From a checkpoint of a small image classifier.
Model: 64-pixel images, arch resnext, norm batchnorm, activation silu, depths [4, 4, 4, 4], widths [256, 448, 784, 1360].
Rows from block 2 of a small image classifier, named by matrix and row number. Rows with one number belong to one channel. Each number is 128 + 24 x the weight over its row's rms, rounded and kept within 0 to 255. All counts start at 0.
After each channel's rows are labels from the 100 images, of 14976, where the channel reaches its highest value: "responds to" is what is common among them. Only what is clearly more common there than usual is listed. The data: retinal OCT scans (Kermany 2017). In brackets: how many of the 100.
# convs1: grouped (8 groups) 3x3 conv (model.blocks.2.convs.1.weight, 128x16x3x3), inputs within the group 0-15, a 3x3 kernel for each
# convs2: expand pointwise conv (model.blocks.2.convs.2.weight, 256x128x1x1, transposed), outputs 0-255

convs1.25 [118 117 128 128 128 112 128 151 128 157  94  95 128 128 128 128 128 128  60 128 111 128 128 169 204 128  78 110 110 134 128 128 128 169 128 128 128 109 169  93  87 150 128 100 180 128 119 128 105 102  98 128 128 128  89 128 128 150 128 126 128 139 143 128 128 164 108 128 141 128 124 128 148 179  95 128 128 128 128 135  93 163  98 128 128 104  88 114 128 128  67 128 155 128 128 128 128 128  95 123 128  68 128 142 128 128  61 128 110 193 128 128 128 114 130 128 128 145 129 128 128 128 151 128 155 128 113 185 128 128 128 137 128 128 103  94  77 145 128  73 187 128 167 128]
convs2.25 [128 149 126 118 128 143 128 130 128 128 128 128 128  65 128  77 128 120 131 162  70  85 156 128 151 148 148 157 128 166 128 128 161 128 188 128 128 128 118 128 162 128 128  79 128  93 162 128 130 119 128 128 145 128 128 128 128  79 128 128 128  71 128 128 128 128 128 159 128 128 128 128 128  89 126 128 128 100 128 129 128 128 134 128 128 128 141 102  98 128 124 176 127 128 128 132 128  73 128 128 184 128 105 128  66 143 194  83 133 128 144 128 179  99  86  89 128 128 128  99 128 128 103 104 139 128 128 143 126 128 128 128 128 128 128 186 120 128 128 161 128 128 126 153 178 206 128  98 128  79 128  78 128 128 123  99 128 128 128 128  78 128 128 137 128 128 128 128 128 207 142 128 112  69 156 133 108 128 128  78 114 160 153 141 128 198 124  95 128 128 128 128 128 128 163 128 128 128 128  85 128 128 146 128 120 128 131 112 128 131 124 128 128 119 128 160  42 146 128 128 128 128 192 168  98 159 128  76 111 128 147 128 128 128 128 128 128  83 128 110 128 105  79 149 128 175 128 128  96 116 125 128 103 141 128 118]
responds to: finding: drusen (28)

convs1.114 [128 128 136 128  64 134 133 172 128 156 117 128 128  96 128 111 139 145 157 149 142 128  86 153 128 149 144 103  73 128 128 128  90 208 128 128 150 117 128 128 142 100 145 166  93 128 128 128 128  84 195  97  99 128 143 105 127 128 128 124 128 128 128 130 155 151 102 128 128  97 108 147 103 128 101  89 111 128 128 128  98 128 128 128 128 113 135 103 128 111 156 143 180 128 128 131 103 128  93  44 128 128 141 114 163 160 128 128 128 128 128 141  81 128 145 153 110 171 113 140 106 114 146 100 126 128  79 175  89 128 128 160 161 118 149  84 128 109 128 128 128 128 128  84]
convs2.114 [180 121 144 120 132 128 128 170 128 133 128 128 128 128 128  95 108 128  77 128  93 112  96  85  95 171 141 128 128 138 200 128 128 128 128 128  99 166 128 153 128 128  53 128 130 128 128 128 128 141 128 128 179 128 128 128 128 128 128 175 116 128 134 128 128 128 128 128 128 196 128 167  93  98 140 128 128 128 142 130 128 128 128  80  87 128 128 153  90 128 128 128 128 121 128 128 173 128 157 128 128 133 128 144 128 204 128  66 183 198 128 128 130  83 101 128 128 128 127 128 128 128 128 100 128  90 128 182 128 159 108  80  98 128 128 128 128 128 150 128  92 128 128 128 128 128  86 128  96 128 166 128 128 128 138  56 104 150 157 128 128 128 128 128 115 117 165 128 128 164 154 128 165 168  79 128 128 190 128 128 128  94 171 128 128  91 128 128 104  91 128 128  87 147 128 128 130 211 108 128 128 128 128 128 132 128  95 150 128 128 137 141 123 128  90 128 128 171 128 168 115 189 128 128 105 169 128 128  95 128 136 128 128 144 128 128 125 128 128 128 128 128  79 115 154 128 112 191 128 127 128 128 128 128 148 112]
responds to: finding: drusen (29)

convs1.84 [128 128 128 129 128 128 128 128 128 146 128  80 128 128 128 159 109 128 128 128 128 128 128 128 128 128 128 128 128 128 132 115 179 126 134 131 128 180 148 128 128 128 168 181 143 128 144 108 128 128 113  86  80 128 160 168 128 128 186 124 128 128 149 128 128 128 130 122 128  63 101 128 143 128 179 142 128 128 121 128 128 214 128 128 128 128 128 128 178  94 128 128 128 128 112 110 110 128 128 147 112 105 148 109 116 117 104 111 128  91 128 128 107 128  63 128 128  69 113 112 182 131 190 158 128  76 128 124 128 140 172 149 128 128  98 128 140  83  66  89 128 117 128  80]
convs2.84 [104 128 111 112 128 128 189 130 128 154  83 104  70 106 100  83 159  57 153 103 176 128 150 130 128 128 160 128 128 128 201 128 128 110 128 128 128 128 110 134 134 105 109 151  77 128 128 128 138 128 187  99 153 153 160 128 128 128 128 103 100 136 128 128 128 170  85 128 128 144 128 134 128  98 164 106 116 163 128 140 128 101  98 114 107 128 115 128 128 128 128  86 187 128 128 128 150 128 166 128  89 171 178 108 128 117 128 128 144  97 128 128 117 110 128 128  82 128  93 130 128 128  41 128  92 171 137 128 166 148  80 128 128 128 128 128 108 128 197 128 171 128 128  96 128 128  88 128 128 128  82 128 128 148 128 128 102 183 128 128 152 128 119 128 186  81 143 128 124 128 128 128 142 172 128 128 128 128 128 128 128 107  78 105 145 128 117  99 128 128 128 105 128 128 147  86 120 110  96 128 128 122  91 128 128 128 142 102 173 128 156 151 128 128 135 128 167 115 128 160 105 115 128 161 128 128 142 128 128 135 143 128 143 167 128 128 128 128 165 119 161 138 128  71 128  87 128 199 111 128 128 128 128 128 128 156]
responds to: finding: diabetic macular edema (59)

convs1.11 [137 128 102 128 128 128 178 128 128 128 140  99 128 128 128 144 128 128 135 137 106  82  78 128  87 204 128 151 128 128 128 128 102 128  90 128 149 170  75 137 128 128 188 128  93 153 161 128 173  62  99 116 128 143 128 128 128 128 128 128 128  93  96 128 109 128 119  94 128 126 128 101 128 128 101  95 128 128 128 205 164 153 128 110 158 128 128 165 128  87 128 158 128 128  77 128 168 128 152 128 128 177 108 128 128 107 173 128 152 128 128 128  91 128 153 128 128 128 148 164 128 128 128 128 128 142  75 128 146 111 169 128 128 128 129 162 128 128 128 128 136 128 127  68]
convs2.11 [128 123 110 168 167 137 132 128 128 128 128 107 128 153 128 178 128 128 128 128  95  70 168  55 151 128 141 128 102 128 128 128 128 128 184 164 128 180 128 128 128 128 128 128 153 141 108 196 128  45 128 128 128 149 128 174 128 128 128 128 128 128 128 128 128  97  86 128 128 128 128 128 128 148 128 122 139 128 101 128 128 128 164 128 120 128 128 128  78 128  73 128 160 159 128 104 114 128 116 155 128  73 128 166 128 220 130 128 128 128 128 128 128 128 128 120 128 178 128 106 130 128 139 128 153 128 128 128 128 128  91 128 128 126  98 128 128 128  96 113 128 154 119 128 128 152 168 116 128 128 128 124 111 196 128 128 151 128 128 119 128 128  86  94 128 128  55 160 128 128 128 128 128 185 128 128 114 128 128 128 103 128  67 128 128 128 128 102 128 128 162 128 142 128 128 160 128  83  79 128 181 177 114 128 128 128 140 128 118 170 128 134 128 176 137 128 128 127 128 103 115 137 169 113 138 176 134 128 164 128 106  82 128 178 156 161 128 128 138  70  94 101 128  68 128 128 128 111 128 140 128  88 128  99  85 128]
responds to: finding: choroidal neovascularization (60); finding: diabetic macular edema (40)

convs1.23 [128 146  99 151  74 105 158 125 122 172 176 128 113 128 128 121 203 140 128  90 170 161 128 128 128 128 128  94 128 146 128 105 128 148 152 128 128 128 157 158  66 189 128 162 128 128 128 132 128  90 102  84 104 128 178 104 142  98 135 128 128 101  90 128 128 174  98 128 170 127 132 156 128 128  83 128 128 128 168 122 151 128  80 142 128  99 128 122 128 128  86 128 128 128 128 128 128  86  50 169 128 121 113 128 183 128 187 151  94 115 128 128 128 128 128 128 128 128 125 128 128 128 128 128 128 128 128 128 115 131 102 128 106 128 128  86 132 128 128 109 128 161 126 115]
convs2.23 [128 151 128 128 157 104 134 128 128 128 109 134 128 128 128 164 161 135 128 174 128 128  96 101 128 151 128 128 128 128 107 128 159 145 167 157 128 184 162 128  88 153 101 103 146 158 152  99  93 128 128 128 106 158 128  61 128 105  92  57  86 142 128 128 128 128 128 161 138 128 128 107 110 128  92 128  94 115 174  79 128 181 128 121 128 145 128 100  85 128 111 142 128 128  83  90 137 128 104 107 128 167  91 128 112 128 179 120 108  98 128 128 176 161  75 128 128 102  70 120 128 115  88  90 108 128 128 128 175 176 128 128 128 100  89 136 128 128 140 160 191 128  89 120 119 128 179 128 128 161 128  84 101 128 128 126 134 148 135 128 128 128 128 128 117 128 128 109 158 128 128 128 108 105 157 128  97 128 171 128 139 100 128  85 180 110 128 149 128 128 117 128 128 128  73 128 194 128 111  98 128 128 128  83 128 128  70 143 149 128 128 150 120 128 128 128 128 128 153 137 156 128 149 107 128 166  81 108 128 128 150 128 128 107 117  95 128 128 128 119 124  85 128 139 159 101  86  94 147 111 157 125 128 128 128  84]
responds to: finding: choroidal neovascularization (99)

convs1.14 [128 128 128 128 128 128 128 132 110 118  94 155 150 142 155  71 100 128 156  86 128 128  89 128 109 100 130 128 189 136 128  99 128 128 126 139 128 139 128 128  84 128 159 173 150 128 128 170 128 128 128 128 128 128 155 187 129 128 128 128 128  88 142 120 140 142 151 147 128 115 128 120 162 124 128 165 128 128 183  78 107 128 104 128 128  90 148 167 139 128 128 185  91 128 105 181 128 147 166 128 128  99 128  98 137 147 135 117 128 128 194 141 128  98 128 117 128 172 173  96 179 128 128 153 128  97 128 148  78 128 128 167 147 167 128 128 128 128  95 128 168  85 143 128]
convs2.14 [132 128 128 128 154 128 122  87 128 106 128 128 128 128  59 142  98 145 115 155 128 128  92 193 138 134 128 128 136 144  80 128 116 128 128 139 128 111 128 156 196 143 160 128 128 141 159 146 128 128 157 128 128 172  85 128 148 156 130 128 128 128  96 128 128 128 128 100 128 128 123 136  96 128 128 128 122 112 128  84 128 149  99 128 112 104 128 159 128 128 164 128 128  97 128  92 149 112  84 128  56 128 128 128 112 128 145 129 128 135 190 121 128  61 165 128 128 128 150 128 128 128  97 149 128  94 128 141 128 128 128 116 128 118 128 169 132 153 128 128 103  72 128 128  81  87 128 128 147 128 128 128 128 128 128 128 172 163  94 121 128 140  70  85 147 128  84 128  59 117 128 140  82 165 145  85 128 128 128 151 128 146 128 128 111 128 133 193 152  94 128 104 124 107 145 128 128  82 128 128 128 128 128 168 139 154 117 107 128 107 128  82 117 128 128 148 128 128 128  97 128 128 214 128 128 122 128 145 128 128 149 128 105  94 128 128 149 101  66 198 108 126  94 128 139 128 180 169 174 128 128 147 121 103  91 128]
responds to: finding: choroidal neovascularization (60); finding: diabetic macular edema (36)

convs1.113 [128 128 184 208 128 128 190 128 128 128 148 124 115 128 136 129 128 128 113 128 128  79 155 153 128 140 147 174  94 141 130 128 128 128 128 181 128 128 128 128 128 128 128 103 100 128 145 128 114 128 128 128 128 110 147 117 112 128 128 128 176  99 128 128 156 100 109 168  75 137 128 128  78 162 128 167 125 128 170 128 170 128 105 128  71 128 136 128 152 128 128 128 128 128 128 128 128 119  67 128 128 157 125  71 166 128 128 163 128 128 128 128 128 147 128 128 153 118 128 138 113 128 128 103 107 128 128 126 128  73 179 170 128  83 208 169 128 128  84 128 128 128 128 131]
convs2.113 [128 128 116 106 128 128 128 187 142 128 135 132 128 126 128  94 128  73 128 128 128 104 128 167 110 144 128 128 101 133 128  96 128 116 128 126 128 128 132 150 128 128 123 128 109 128 128  76 128 128 107  85 128 128 128 139 102 112 173 169 128 157  91  44 186 128  95 153 105 128 128 128  95 108 128 128 144 128  99 128 128 128 128 128 128 159  95 128  80 149  96  56  65 116 157 128 128 182 128 147 121 128 128 128 128 107 128 112 128 122 128 157 128 128 125 157 164 128 165 128 112 133 146 129 113 122 128 128 127 176 112 128  97 133 128 128 128 128 128 128 128  71 174 128 141 110 110 109  90 112 128  99 128 128  91 129  59 114 128 128 109 149 158 122  76 128 128 128 128 128  74 168 128 128  87 128 128  81 124 128 109 147 158 104  95 128 128 139 107  67 124 128 128 128 128 135  78 128 128 128 128 105 128  99 128 195 128 133 107  94 128 128 128 125 128 128 172 166 128 128  41 155 128 138 128 155 188 128  92 128 128 155 128 128  92 128  87  94 128  89 128 149 128 128 128 128 127 103  99 128  79 109 128  69 128 128]
responds to: finding: choroidal neovascularization (65)

convs1.115 [128 128  86  78 152 127 128  76 128 128 128 128 105 128 128 128 128  95 170 128 128  96 142 107 128  83 128 128 128  80 119 165 128 148 128 149 128 128 168 139 128 148 157 153 128 163  96 161 128 128 138 128  81 103 132 146 142 123 158  88 128 128 172 128 128 128 128 128 106 102  83 163 105  68 106 128 128 128 128 132 167 108 143 202 164  87 153 142 128 128 167 128 128 128 115 128 128 128 128 101 101 180 128 142  80 156 124 128 128 128 128 128 102 106 128 165  95 177 148 165 128 128 147 128 158 128 128 103  78 128 128 128  86 144 128  83 125 128 128 162 128 128 128 174]
convs2.115 [157 197  67 128 128 128 128 117 128 128 128 128 113 106 128 128 141 128 100 192 106 128 128 125 128 158 128 128 128 162 124 128 109 167 128 109 101 128 128 128 128 128 128 128 128 133 106  94 128 128 125 128 128 128 128 128 129 128 128 128 128 170 128 128 128 128 128  74 147 147 163 128 128 122 122 128 128 149 128  53 128  85 134 128 133  93  62 184 128 128 128 128 162 128 128  55 128 119 128 166  95 128 128 128 128 128 128 130 128 106 128  95 133 128 128 141  92 170  91 128 173  77 123 150 128 128 128 128 128 128 106 128 158 128 165 152 128 151 128 128 100 107 128 157 102 128 110 186 128 128 128 128 128  80 182 128 128  94 100 128 128 128  75  75 201 126 128 128 104  66 186 128 128 128 134 128 125 128 128 128 194 128 128 153 128 128  83 131 128  77 120 128 128 128 107 128 134 128 128 128 128 128 128 128 128 128 128 116 128 128 128 171  86  64 128 128 114 128 131 117 128 164  75 152 175 168 101 128 145 103 128 128 128 148 128 128  68 149 128 132 128  59 132  98 128 128 128 129 169 159 145 117 128 131  84 164]
responds to: finding: diabetic macular edema (46)

convs1.111 [128 101 128 121 128 128 128  79 128 147 128  97 128 128 128 128 104  74 109 128 128  90 143 119 137  99 128 176 128 184 160 128 200  74  79 128 118 168 128 128 128 128 128 103  99 134 128  86 118 141 128 128 128 128 128 128 128 128  75 125 103  99 128 128 111 128 128 128 128 181 128 128 128 106  91 128 128  80 106 134 135 214 155 128 169 100 128 128 128  87 150 128  80  98 128 128 135 128 127 155 128 148 173  85 116 163 128 128 105 168  92 126 109 128 120 128 142 138 167 174 128  99 128 167 168 118 128 128 118 128 128 128 108  85 128 128 160 128 128 128 128 115 138 128]
convs2.111 [128 128 128  93 148 128 128 128  88 128 120 128 128 143 128 175 107 128  74 132  69 128 128 189 128 128 193 131  98 128 128 194 128 148 107 128 144 110 128 112  90 114 171 105 140 128 128 128 136  83 169 128 128  86 128 128 128 128 128 151 171 111 128 128 113 128 133 128  81 128 106 128 128 118 128 128 128 128 128  88 105 128 152 128 132 128 128 128  71 128 191 128 128 128 166 126 128 175 128 128 128 116 188  66 103 128 102 123 147 128 128 128  90 128 128 128 165 128 178  84 128 183 122 128  97 120 165 128 128 147 128 128 128 162 128 128 153 128 128 128 128  88 128 128 128 167  73 128 191 100 128 128 128 128 128 128 125 128 128 128  70  92 128  71 102 119 106 128 128  91 128 105 128 128 136 108 101 181 128 128 128 128 128 103 156  96 128 102 128 128 170 115 105 128 128 128 128 144 121 143 176  92  99 128 160 151 128  99 128 128  97  89 128 128  68 128 128 150 173 104 128 128 128 128  95 128 128 128 105  89 128 129  85 128 190 128 160 149 101 138 157 176 156 120 128  95 128 128 128 128 128 147 128 133 173 117]
responds to: finding: diabetic macular edema (59)

convs1.6 [128 112 146 126 110 128 128 139 106 128 196 128 129 128 128 125 128 128 128 154 128 128 128 128 128 128  83 110 163 128 128 103 164 110 122 128 128  72 128  87 128 196 128 192 128 128 128 128 128 143 134 146  83  93  89 150 121 128 133 128 128 128 128 128 128 128 128 128 119 128 128 128  85 128 123 128 128  74 151 144 159 128 169 128 112 128 152 128 129  79 128 105  80 128 100 128 128 128 202  86 128 130 128 128 128 128  76 213 128 128 103 128  99 141 139 106  99 103 130 128  80  92 128 129 128 165 102  84 140 121 128  93 158 128 128 121 128  79 128 128 112 128 144  82]
convs2.6 [166 110 178 152 128 128 128 158 157 128 129 107 128 128 128 137 128 113 128  83 121 128 128 128 128 128  93  90 128 157 128 129 105 128 108 116 122 180 128 128 145 166 128 128 128 165 128 128  80 128 141 124 197 118 128 151 107 128 170 200 109 128 195 128 128 128 156 133 130 127 108 153 114 128 128 128 128 103 128 128  67 128 128  71 101 157  83 105 128 184 128 123 165 128 128 128 128 128 128  87 121 128 138 128 164 142 168 128 128 128 128 128 128 128 128  96 138 193 128 112 128 128 128  68 128  86  90 128 128 136  85 128 128 128 128  94 128 128 156 128 128 137 128 128 128 128 128 128  83 128 130 128 159 113 128 128 128 150 172 128 128  94 167 128 128 128  96 113 128 176 128  79 128 181 128 128 166 128 155 102  92 128 128 146 166 128 128 138 128 128 128 161 145 128 128 119 119 131 126 128 128 128 174 127  91  84 128  95 128 128  70 128 128 128 128 166  67 138 128  95 169 128 175 130 188 102 128 128 128 128 128 128  97 128  67 128  95 108 128 128 128 188 128 128  93 128 128 128 117  92 131  91 193 136  94 128]
responds to: finding: diabetic macular edema (47)

convs1.88 [128 128 108 128 128 180 128 128 128 159 176 141  80 103 104  99 128 128 128 111 128 126  86 128 128 128  88 154 128 144 128 134 128 128  63  70 128 128 128 128 128 182 128 128 109 128  80 118 128 128 113  93 159 114  69 126  76  87 128 128 128  99 128  88 161  95 142 128 120  87 128 128 128 149 141 128 128 128 128 128 133 128 107 101 164 128 105 128 128 128 139  80 144 128 128 128 128 178 122 128 154 132 128 122 128 161 131 128 144 128 115 146  96  99 128 128  96 128 128 128 128 128 128 128 128 128 128 145  76 128 128 124  69 140 128 161 102 110 128 228  74 128 128 164]
convs2.88 [128 128  68 128 177 117 159 128 128 128 128 165 128 167 118 113 138 123 143 128  80  99 128 128  83 128 128  48 128 128  93 153 128 128 104 128 150 116 128 128 107 117 128 128 128 138 185 128  61 128  79 128  99 113  72 128 128 122 128  86  97 128 128 128 128 128 128 128 128 128 128 128 128 128 105 128 128 150 128 152 105 128  82 128 128 128 128 128 128 104 128 128 128 128 128  97 128 128 128 177 102  73 107 187 128 121  88 106 128 128 196 135  80 163 106 128  94 128 128 128 128 128 169 180 146 119 128 168 128 128 109 128 128 146 128 128 141 138 128 130  82 112 128 128 112 128 132 128 101 128 128 128 128  76 128 168 180  86 128 128 128 128 128 128 128 128 153 142 170 103  83  54 115 135 136 115  49 126 128 128  97 128 174  52 128  84 143 128 128 128 128 180 128 128  74 128 107 128 128 174 128 128 128 128 128 155  80 128  77 128 128 128 102 123 105 128  90 121 128 128 128 131 128  77 164 139 128 128 128 178 149 128 128 128 128 128 128 171 128 128 128 128 128 128 128 122 128 160 128 111 151 163 109 128 128 128]
responds to: finding: diabetic macular edema (52)

convs1.112 [184 128 202 137 128 128  95 118 128 128 128 137 128 128 128 125 138 165 128 128 128 112 128 171 128 183 150 128  55 128 149 142 144  87 113 128 128 128 128 128 128  97 128 179 128 149 139 121 118 128 128 128 102 165 128 128 128 128 128 109 128 146 160 128 128 128 128 144 112 128 167 128 161 128 128 109 169 128 118  73 107 128 155 128 128 128 128 128 128 128 142 128 161 128 128 128 146 128 161 156 128 128 118  75 160 128 100 101  80  83 128  84 128 196 128 106 101 128 128 128 128 128 142 128 128 177  84 150  95 128 148 162 101  79 169 128 128 128  93 128 128 151 183  83]
convs2.112 [128  88 192 177  98  86  91 142 128 139 115 117 154 128 128  82 176 154 128  95 118 170 128  93  99 128 182 143 152  89 184 128 142 128 128 128 128 128 128 149 128 104 128  78 128 169 128 114 138 128 128  97 128  94 128 128 128 108  88 113 128 128 128 155 128 128 128 168 105 190 128 128 132 169 136 177  82 108 128 128 141 128 128 109 128 128  96  86 128  97 119 157 128 103 128 150 128 128 155 157 128 100 159 112 128 155 128 128  64  99 128 141 128  80  95 128 105  90 128  95 136 128 104 139  86 128 128 128 177 128 128 128  68 110 128 128 128 128 128  74 147 128 128 128 128 128 128 114 128 112 128 100 131 180  96 128 152 128 128 128 128  96 143  98 104 128 128  78 134 109 137  99 104 128 101 149  95 134 180 121 135 128 110 120 128 128 128 128 128 128 152 139 128 128 110 154  64 144  91 132 128  93 113 128 128 153 157 122 164 121 186 128 103 110 112 128 128 114 128 166  91 170  89 128 128 110 176 122 128 137 128 188  84 128 111 103 107 102  89 114  92 128 103 100 100 128 128 136 128 128  97 128 150 128 128 128]
responds to: finding: choroidal neovascularization (59)

convs1.39 [128  65 128 128  98  94 128  74 128  72 128 128 128 141 128 113 128 139 128 154 169 112 138 128 128 128 143 192  59 128 155 128 107 128 128  72 128 128 128 137 149 105 128 128 139 132 128 128 128 128 128 128  99  87 128 143 117 110 121 128 129 128 151 144 174  93 128 128 100 119 106  97 124 160 128 128 128 177  71 166 162 128 128 128 128 165 128 167 174 181 106  92 103 128 128 136 128 128 128 102 128  89 128 128 128 128 128 153 128 185 167 128 128 175 179 128 128  88 128 128 128 128 131 155 168 128 128 180 161  94  92 128 150 128 128 128 128 128 128 128  95 128 124 128]
convs2.39 [128  92 159 128 128 101 128 132 128 128 128 128 177 128 128 128 128 128 128 128 190 128 128 110 128 128 128 128 134 128 128 128 128 128  86 128  92  89 128 128 128 189 128 121 128 128 133 128 128 128 128 128 128 128 128 128 128 128 110 188  87 128 128 128 128 128 128  67 128 128 128 128 128 128 125 128 196 176 128 128 128 128 164 128 183 128 128 100 128 128 128 102 142 128 128 128 156  89  51 120 100 150  86 128 128 128 128 128 128 128 128 159 128 101 128  56 145 128 128 128 128 128 128  82 128 128 128 128 169 145  97 168 128 223 128 128 166 109  83 118 128 128 128  95 172 109 104 128 100 166  63 128 101  93  93 128 164 128  94 128 128 113 128 125 128 128 128 131 128 105 128  89 128  90 128 128 136 157 155 112 128  98 128 128 128 151 128 128 161 137  80  96 157 140 128 112 128  66 128 128 128 128 128 128 128  77  84 128  88 143 109 128 128 128 128 128 128 128 128  82 126  68 128 153 128 128 128 162 128 202 123  69  99 128 128 140  85  87 128  96 128 128  91 128 128 128  88 107  99 122 128 128 122 119  68 128]
responds to: finding: choroidal neovascularization (84)

convs1.34 [106 153 191 162 128 147 128 164 128 128 128 136 128 128 128 128 124 128 102 146 114 128 156 128 128 128 164 162 128 136 128 128 112 128 128 108 128 105 128 128 128 128 137 128 114 100 128 128 128 128  93 128 115 128 128 103 168 128 128 129 191 152 206 128 128 128 128 128 113  97 146 128 120 174 128 128 137 128 152 142 204  75 128 164 128  65  67 193 128 118 165  78 127 128 128 160 128 150 128 128 141 117 128 128 158 211 140 128  70 128  93 128 128 128 154 128 165 128 128 128 128 128 107 128 118 171 151 109 144  81 128 103 130 112 128 130 128 128 151 128 116 128 128 128]
convs2.34 [145 128  96  96 128 128 125 128 149 128 133 128 128 128 128 100 128 131 128 128 189 109 104  93  93 128 106  76 128  97 144 128 128 152 122 140 128  55 103  82 139 128 128 177 192 119 128 167 128 128 128  96 128 128 121 126 149 128 128 128  68 134 144  90 128 177 103 127 180  87 128 115  73 128  69 128 136 146  75 112  58 128  97 154 128 128 113 128 128  96 128 128 112 128 128 128 178 128 128 128 128 114 167 110 128 159 149  99 110 138 128 128 122 128 106 128 128 128 145 111  85 128 128 128 128 139 128  96 124 208 128 128 153 128 128 128 128 105 128 164 128 128 128 128 128 128 164 128 129 128 109 104 128 128 178  90 114 161 112 138 111  85 128 128 128 128  89 128 128 128 128 128 128 160 128 128 128 118 128 144  92 128 128 128 128  87 128 128 128  67 128  93 128  50 128  97 128  98 124 149 128 128 128 133 175 128 128 128 128 128 106 146 128 128 108  66  95  99 140 128 128 160  96 128 128 128 150 193 128  67 128 128 128 128 128 106 159 138 128 163 141 128 164 128 136 143 128 128 149 128 128  86  49 128 158 128]
responds to: finding: diabetic macular edema (31)

convs1.127 [128 128 128 174 128 128 158 128 137 128 128 128 166 143 165 152 195 128 128 161  81 151 160 144 128 171 146 128 128 128  78 143 128 128 128 135 128 117 128 128 128 128 128 128 128 128 128 128 171 168 144 160 128 128  79 103 165 128 128 128 128 128 128 128 117 181 128 128 150 128 128 128 154 128 104 128 148 128 128 141 128 128 128 128 128 128 117 128 128 123 144 128 128 128 128 163 212 128 164  76  97 185 128 105 176 128  65 156 137  61 113 133 105  92 128 128 105 145 128 128 128 128 128  75 141 124 128 128  86 128 106  95 198 152  85 128 128 149 128 128 128 114  95 128]
convs2.127 [128 143 172 128 108 151 128 128 128 166 128 128 128 103  96 159 118 128 128 128 128 128 128 128  96 128 134 128 122 130 185 128 128 109  98 128 182 128 128 110 128  94 128 122 128 128 144 149 176 128 110  98 128 135 107  93 128 153 128  79 128 128 128  85 102 172 108  76 102 108 128 128 128  94 128 164 128 134 167 147 128 190 128  90 109  93 122 110 128 131 128 128 128  98 128 128 113 205 106 128 117 110 161  94 124 146 128 128 178  79 126 128 128 144 161  93 103 128 109 115 128 128 120 165 128 128 128 128 128  99 128 128  84 128 139 128 128 166 145 109 178  74 128 135 115 161  80 155 128  85 148 125  87 145 128 128  97 128 137 128 151 128  53 195 128 163 164 115 105  64 128 128 128 128 103 147 128 128 141  44 116  73 128 168 157  91 128 128 128 128 128 128 128 110 193 118 166 101 128 128 146  89  85 160 128 128 128 103 128 128 159 138 170 151 128 119  94 120 128 175 160 103 116 167 128 154 128 128 128 128 136 111 128 128 128 155 115 128 128 128 102 128 128 128 116 128 128 108 128 128 133 128 159 128 101 111]
responds to: finding: normal (89)

convs1.89 [160 128 128 128 128 128 133 128 128 128 128 142  82 128 147 149 153 128 128 141  90  90 128 128 150 170 160 100 148 128 128 128 177 115 128 128  55 128 128 141  98 128 128 128 187 128 101  97 104  94  89 128 128 149  91  80 128 152 116 106 128 128 128 128 128 121 128 128 128 128 162 128 128 128 128 153 128 128 119 121 128 109 128 128 100 128 128 128 128 139 138 128 180 128 128 202 128 128 112 141 128 128 128 128 124 128 128 140  78 128  55 128  93 128 128 152 128 128  89 108 128 131 153 128 240 126 128 128 151 102 106 114 162 158 128  76  85 128 128 128 128 128 173 149]
convs2.89 [130 195  81 128 161 128 128 128 150 100 128  83  52 145 128 128  70 128 134  53 128 128 113 128 104  86 166 128 145 128 128 128 128 124 128 151  86  88 128 128 128 147 128  93  91 128 130 128 182  80  95 177 128 122 101 128 111 128 128 128 128  82 134 128  90 179 118 128 128 128 128 128 128 113 128 128 142 128 128 128  90  88 206 128 140 128  82 143 128 128 128 144  84 149 110 128 149 128 128 116  87 165 128 100 111 128  86 113 162 138 128 105 128 128 105 128 128 128 128 128 168 128 164 128 121 172 128 128  95 135 154 107 143 116 128  80 128  77 112 128 128 177 128 128 186 166 128 109 128 128 128 140 142 179 128 128 126 128 166 128 154 128 131 134 128 128 128 128 128  90 128 128 102 128 109 128  83 182 121 128  94 129 128 175 140 128  83  87 147  93 128 128 128 128 128 128 120 128 128 128 186 128 103 128 128 128 119 181 128 128  99 128 111 128 128 128 107 128 128 105  83  91 114 107 128  80 128 128 145 169 128 128 128 128 128 120 157 142 113 129 128 128 176 137 128 128  84 128 129 128  73 128 131 128 128 176]
responds to: finding: diabetic macular edema (82)

convs1.48 [128 175 153 128 164 128  88  96  97 150 151 163 140 128 128 150 101 128 123 111 153 139 111 147  82 128 128 145 128 137 128 128 128 108 100 196  92 128 184 138  94 101 114 128 102 128 112 128 128 128 128 128  95  95 128 146 128 128 113  83 128 120 128 142 128  78 128 128 128 118 128 139  86  91 123 129 120 128 128 128 128 175  86 161  78 128 128 128 128 166  81 128 128  86 128 128  94 128 128 128 128  99 128 128 128  95  80  80 128 141 128 173 109 128 146 128  61 128 128  89 128 107 149 128 128  94 128 129 159 128 128 158  85 128 155 128 189 160 128 128 162 128 153 153]
convs2.48 [128 128 128  96 128 128 126  99 130 128 129 128 128 128 128 128 152 107 128 126 103 128 128 128 128 128 129 128 199 149  99 128 128 128 130  92 128 128 160 152  78 151 128 137 128 194 138 128 128 106  97 128  92 111 128 128 134 128 128 137 128 128   3 152 128 119  81 128 128 128 128 128 128 128 128 128  85  85 166 143 179 128 159 174 128 128 175 128 112 178 176 128 128 128 128 128 128 164 128 107 128 128 105 128 104 128 128 128 128 101 128 128 199 183 187 171 161 113 128 128 128 128 126 128 128 128 128 152 128 128 201  92 128  82 128 123 128 162 128 160 128 128 128 139 128 128  76 128 126 128 128 124 169 130 126 128 174 128 128 128 128 128 128 128 128 128 128 128 128 128 128 128 161 128 178 141  58 166  79 128 128 128 104 128 128 128 128 128 128 128 128 128 150 128 112 128 104 143 153 128 128 128 128 147 128 128  55 128 152 128  58  94 128 128 128 128 174 128 140 166 104 128 128 165 128 155  86 101  93 128 128 110 128 128 128 128 128 153 128 161 164 128 168 155  76 128 128 128  98 128 128 191 128 117 128 128]
responds to: finding: choroidal neovascularization (62); finding: diabetic macular edema (29)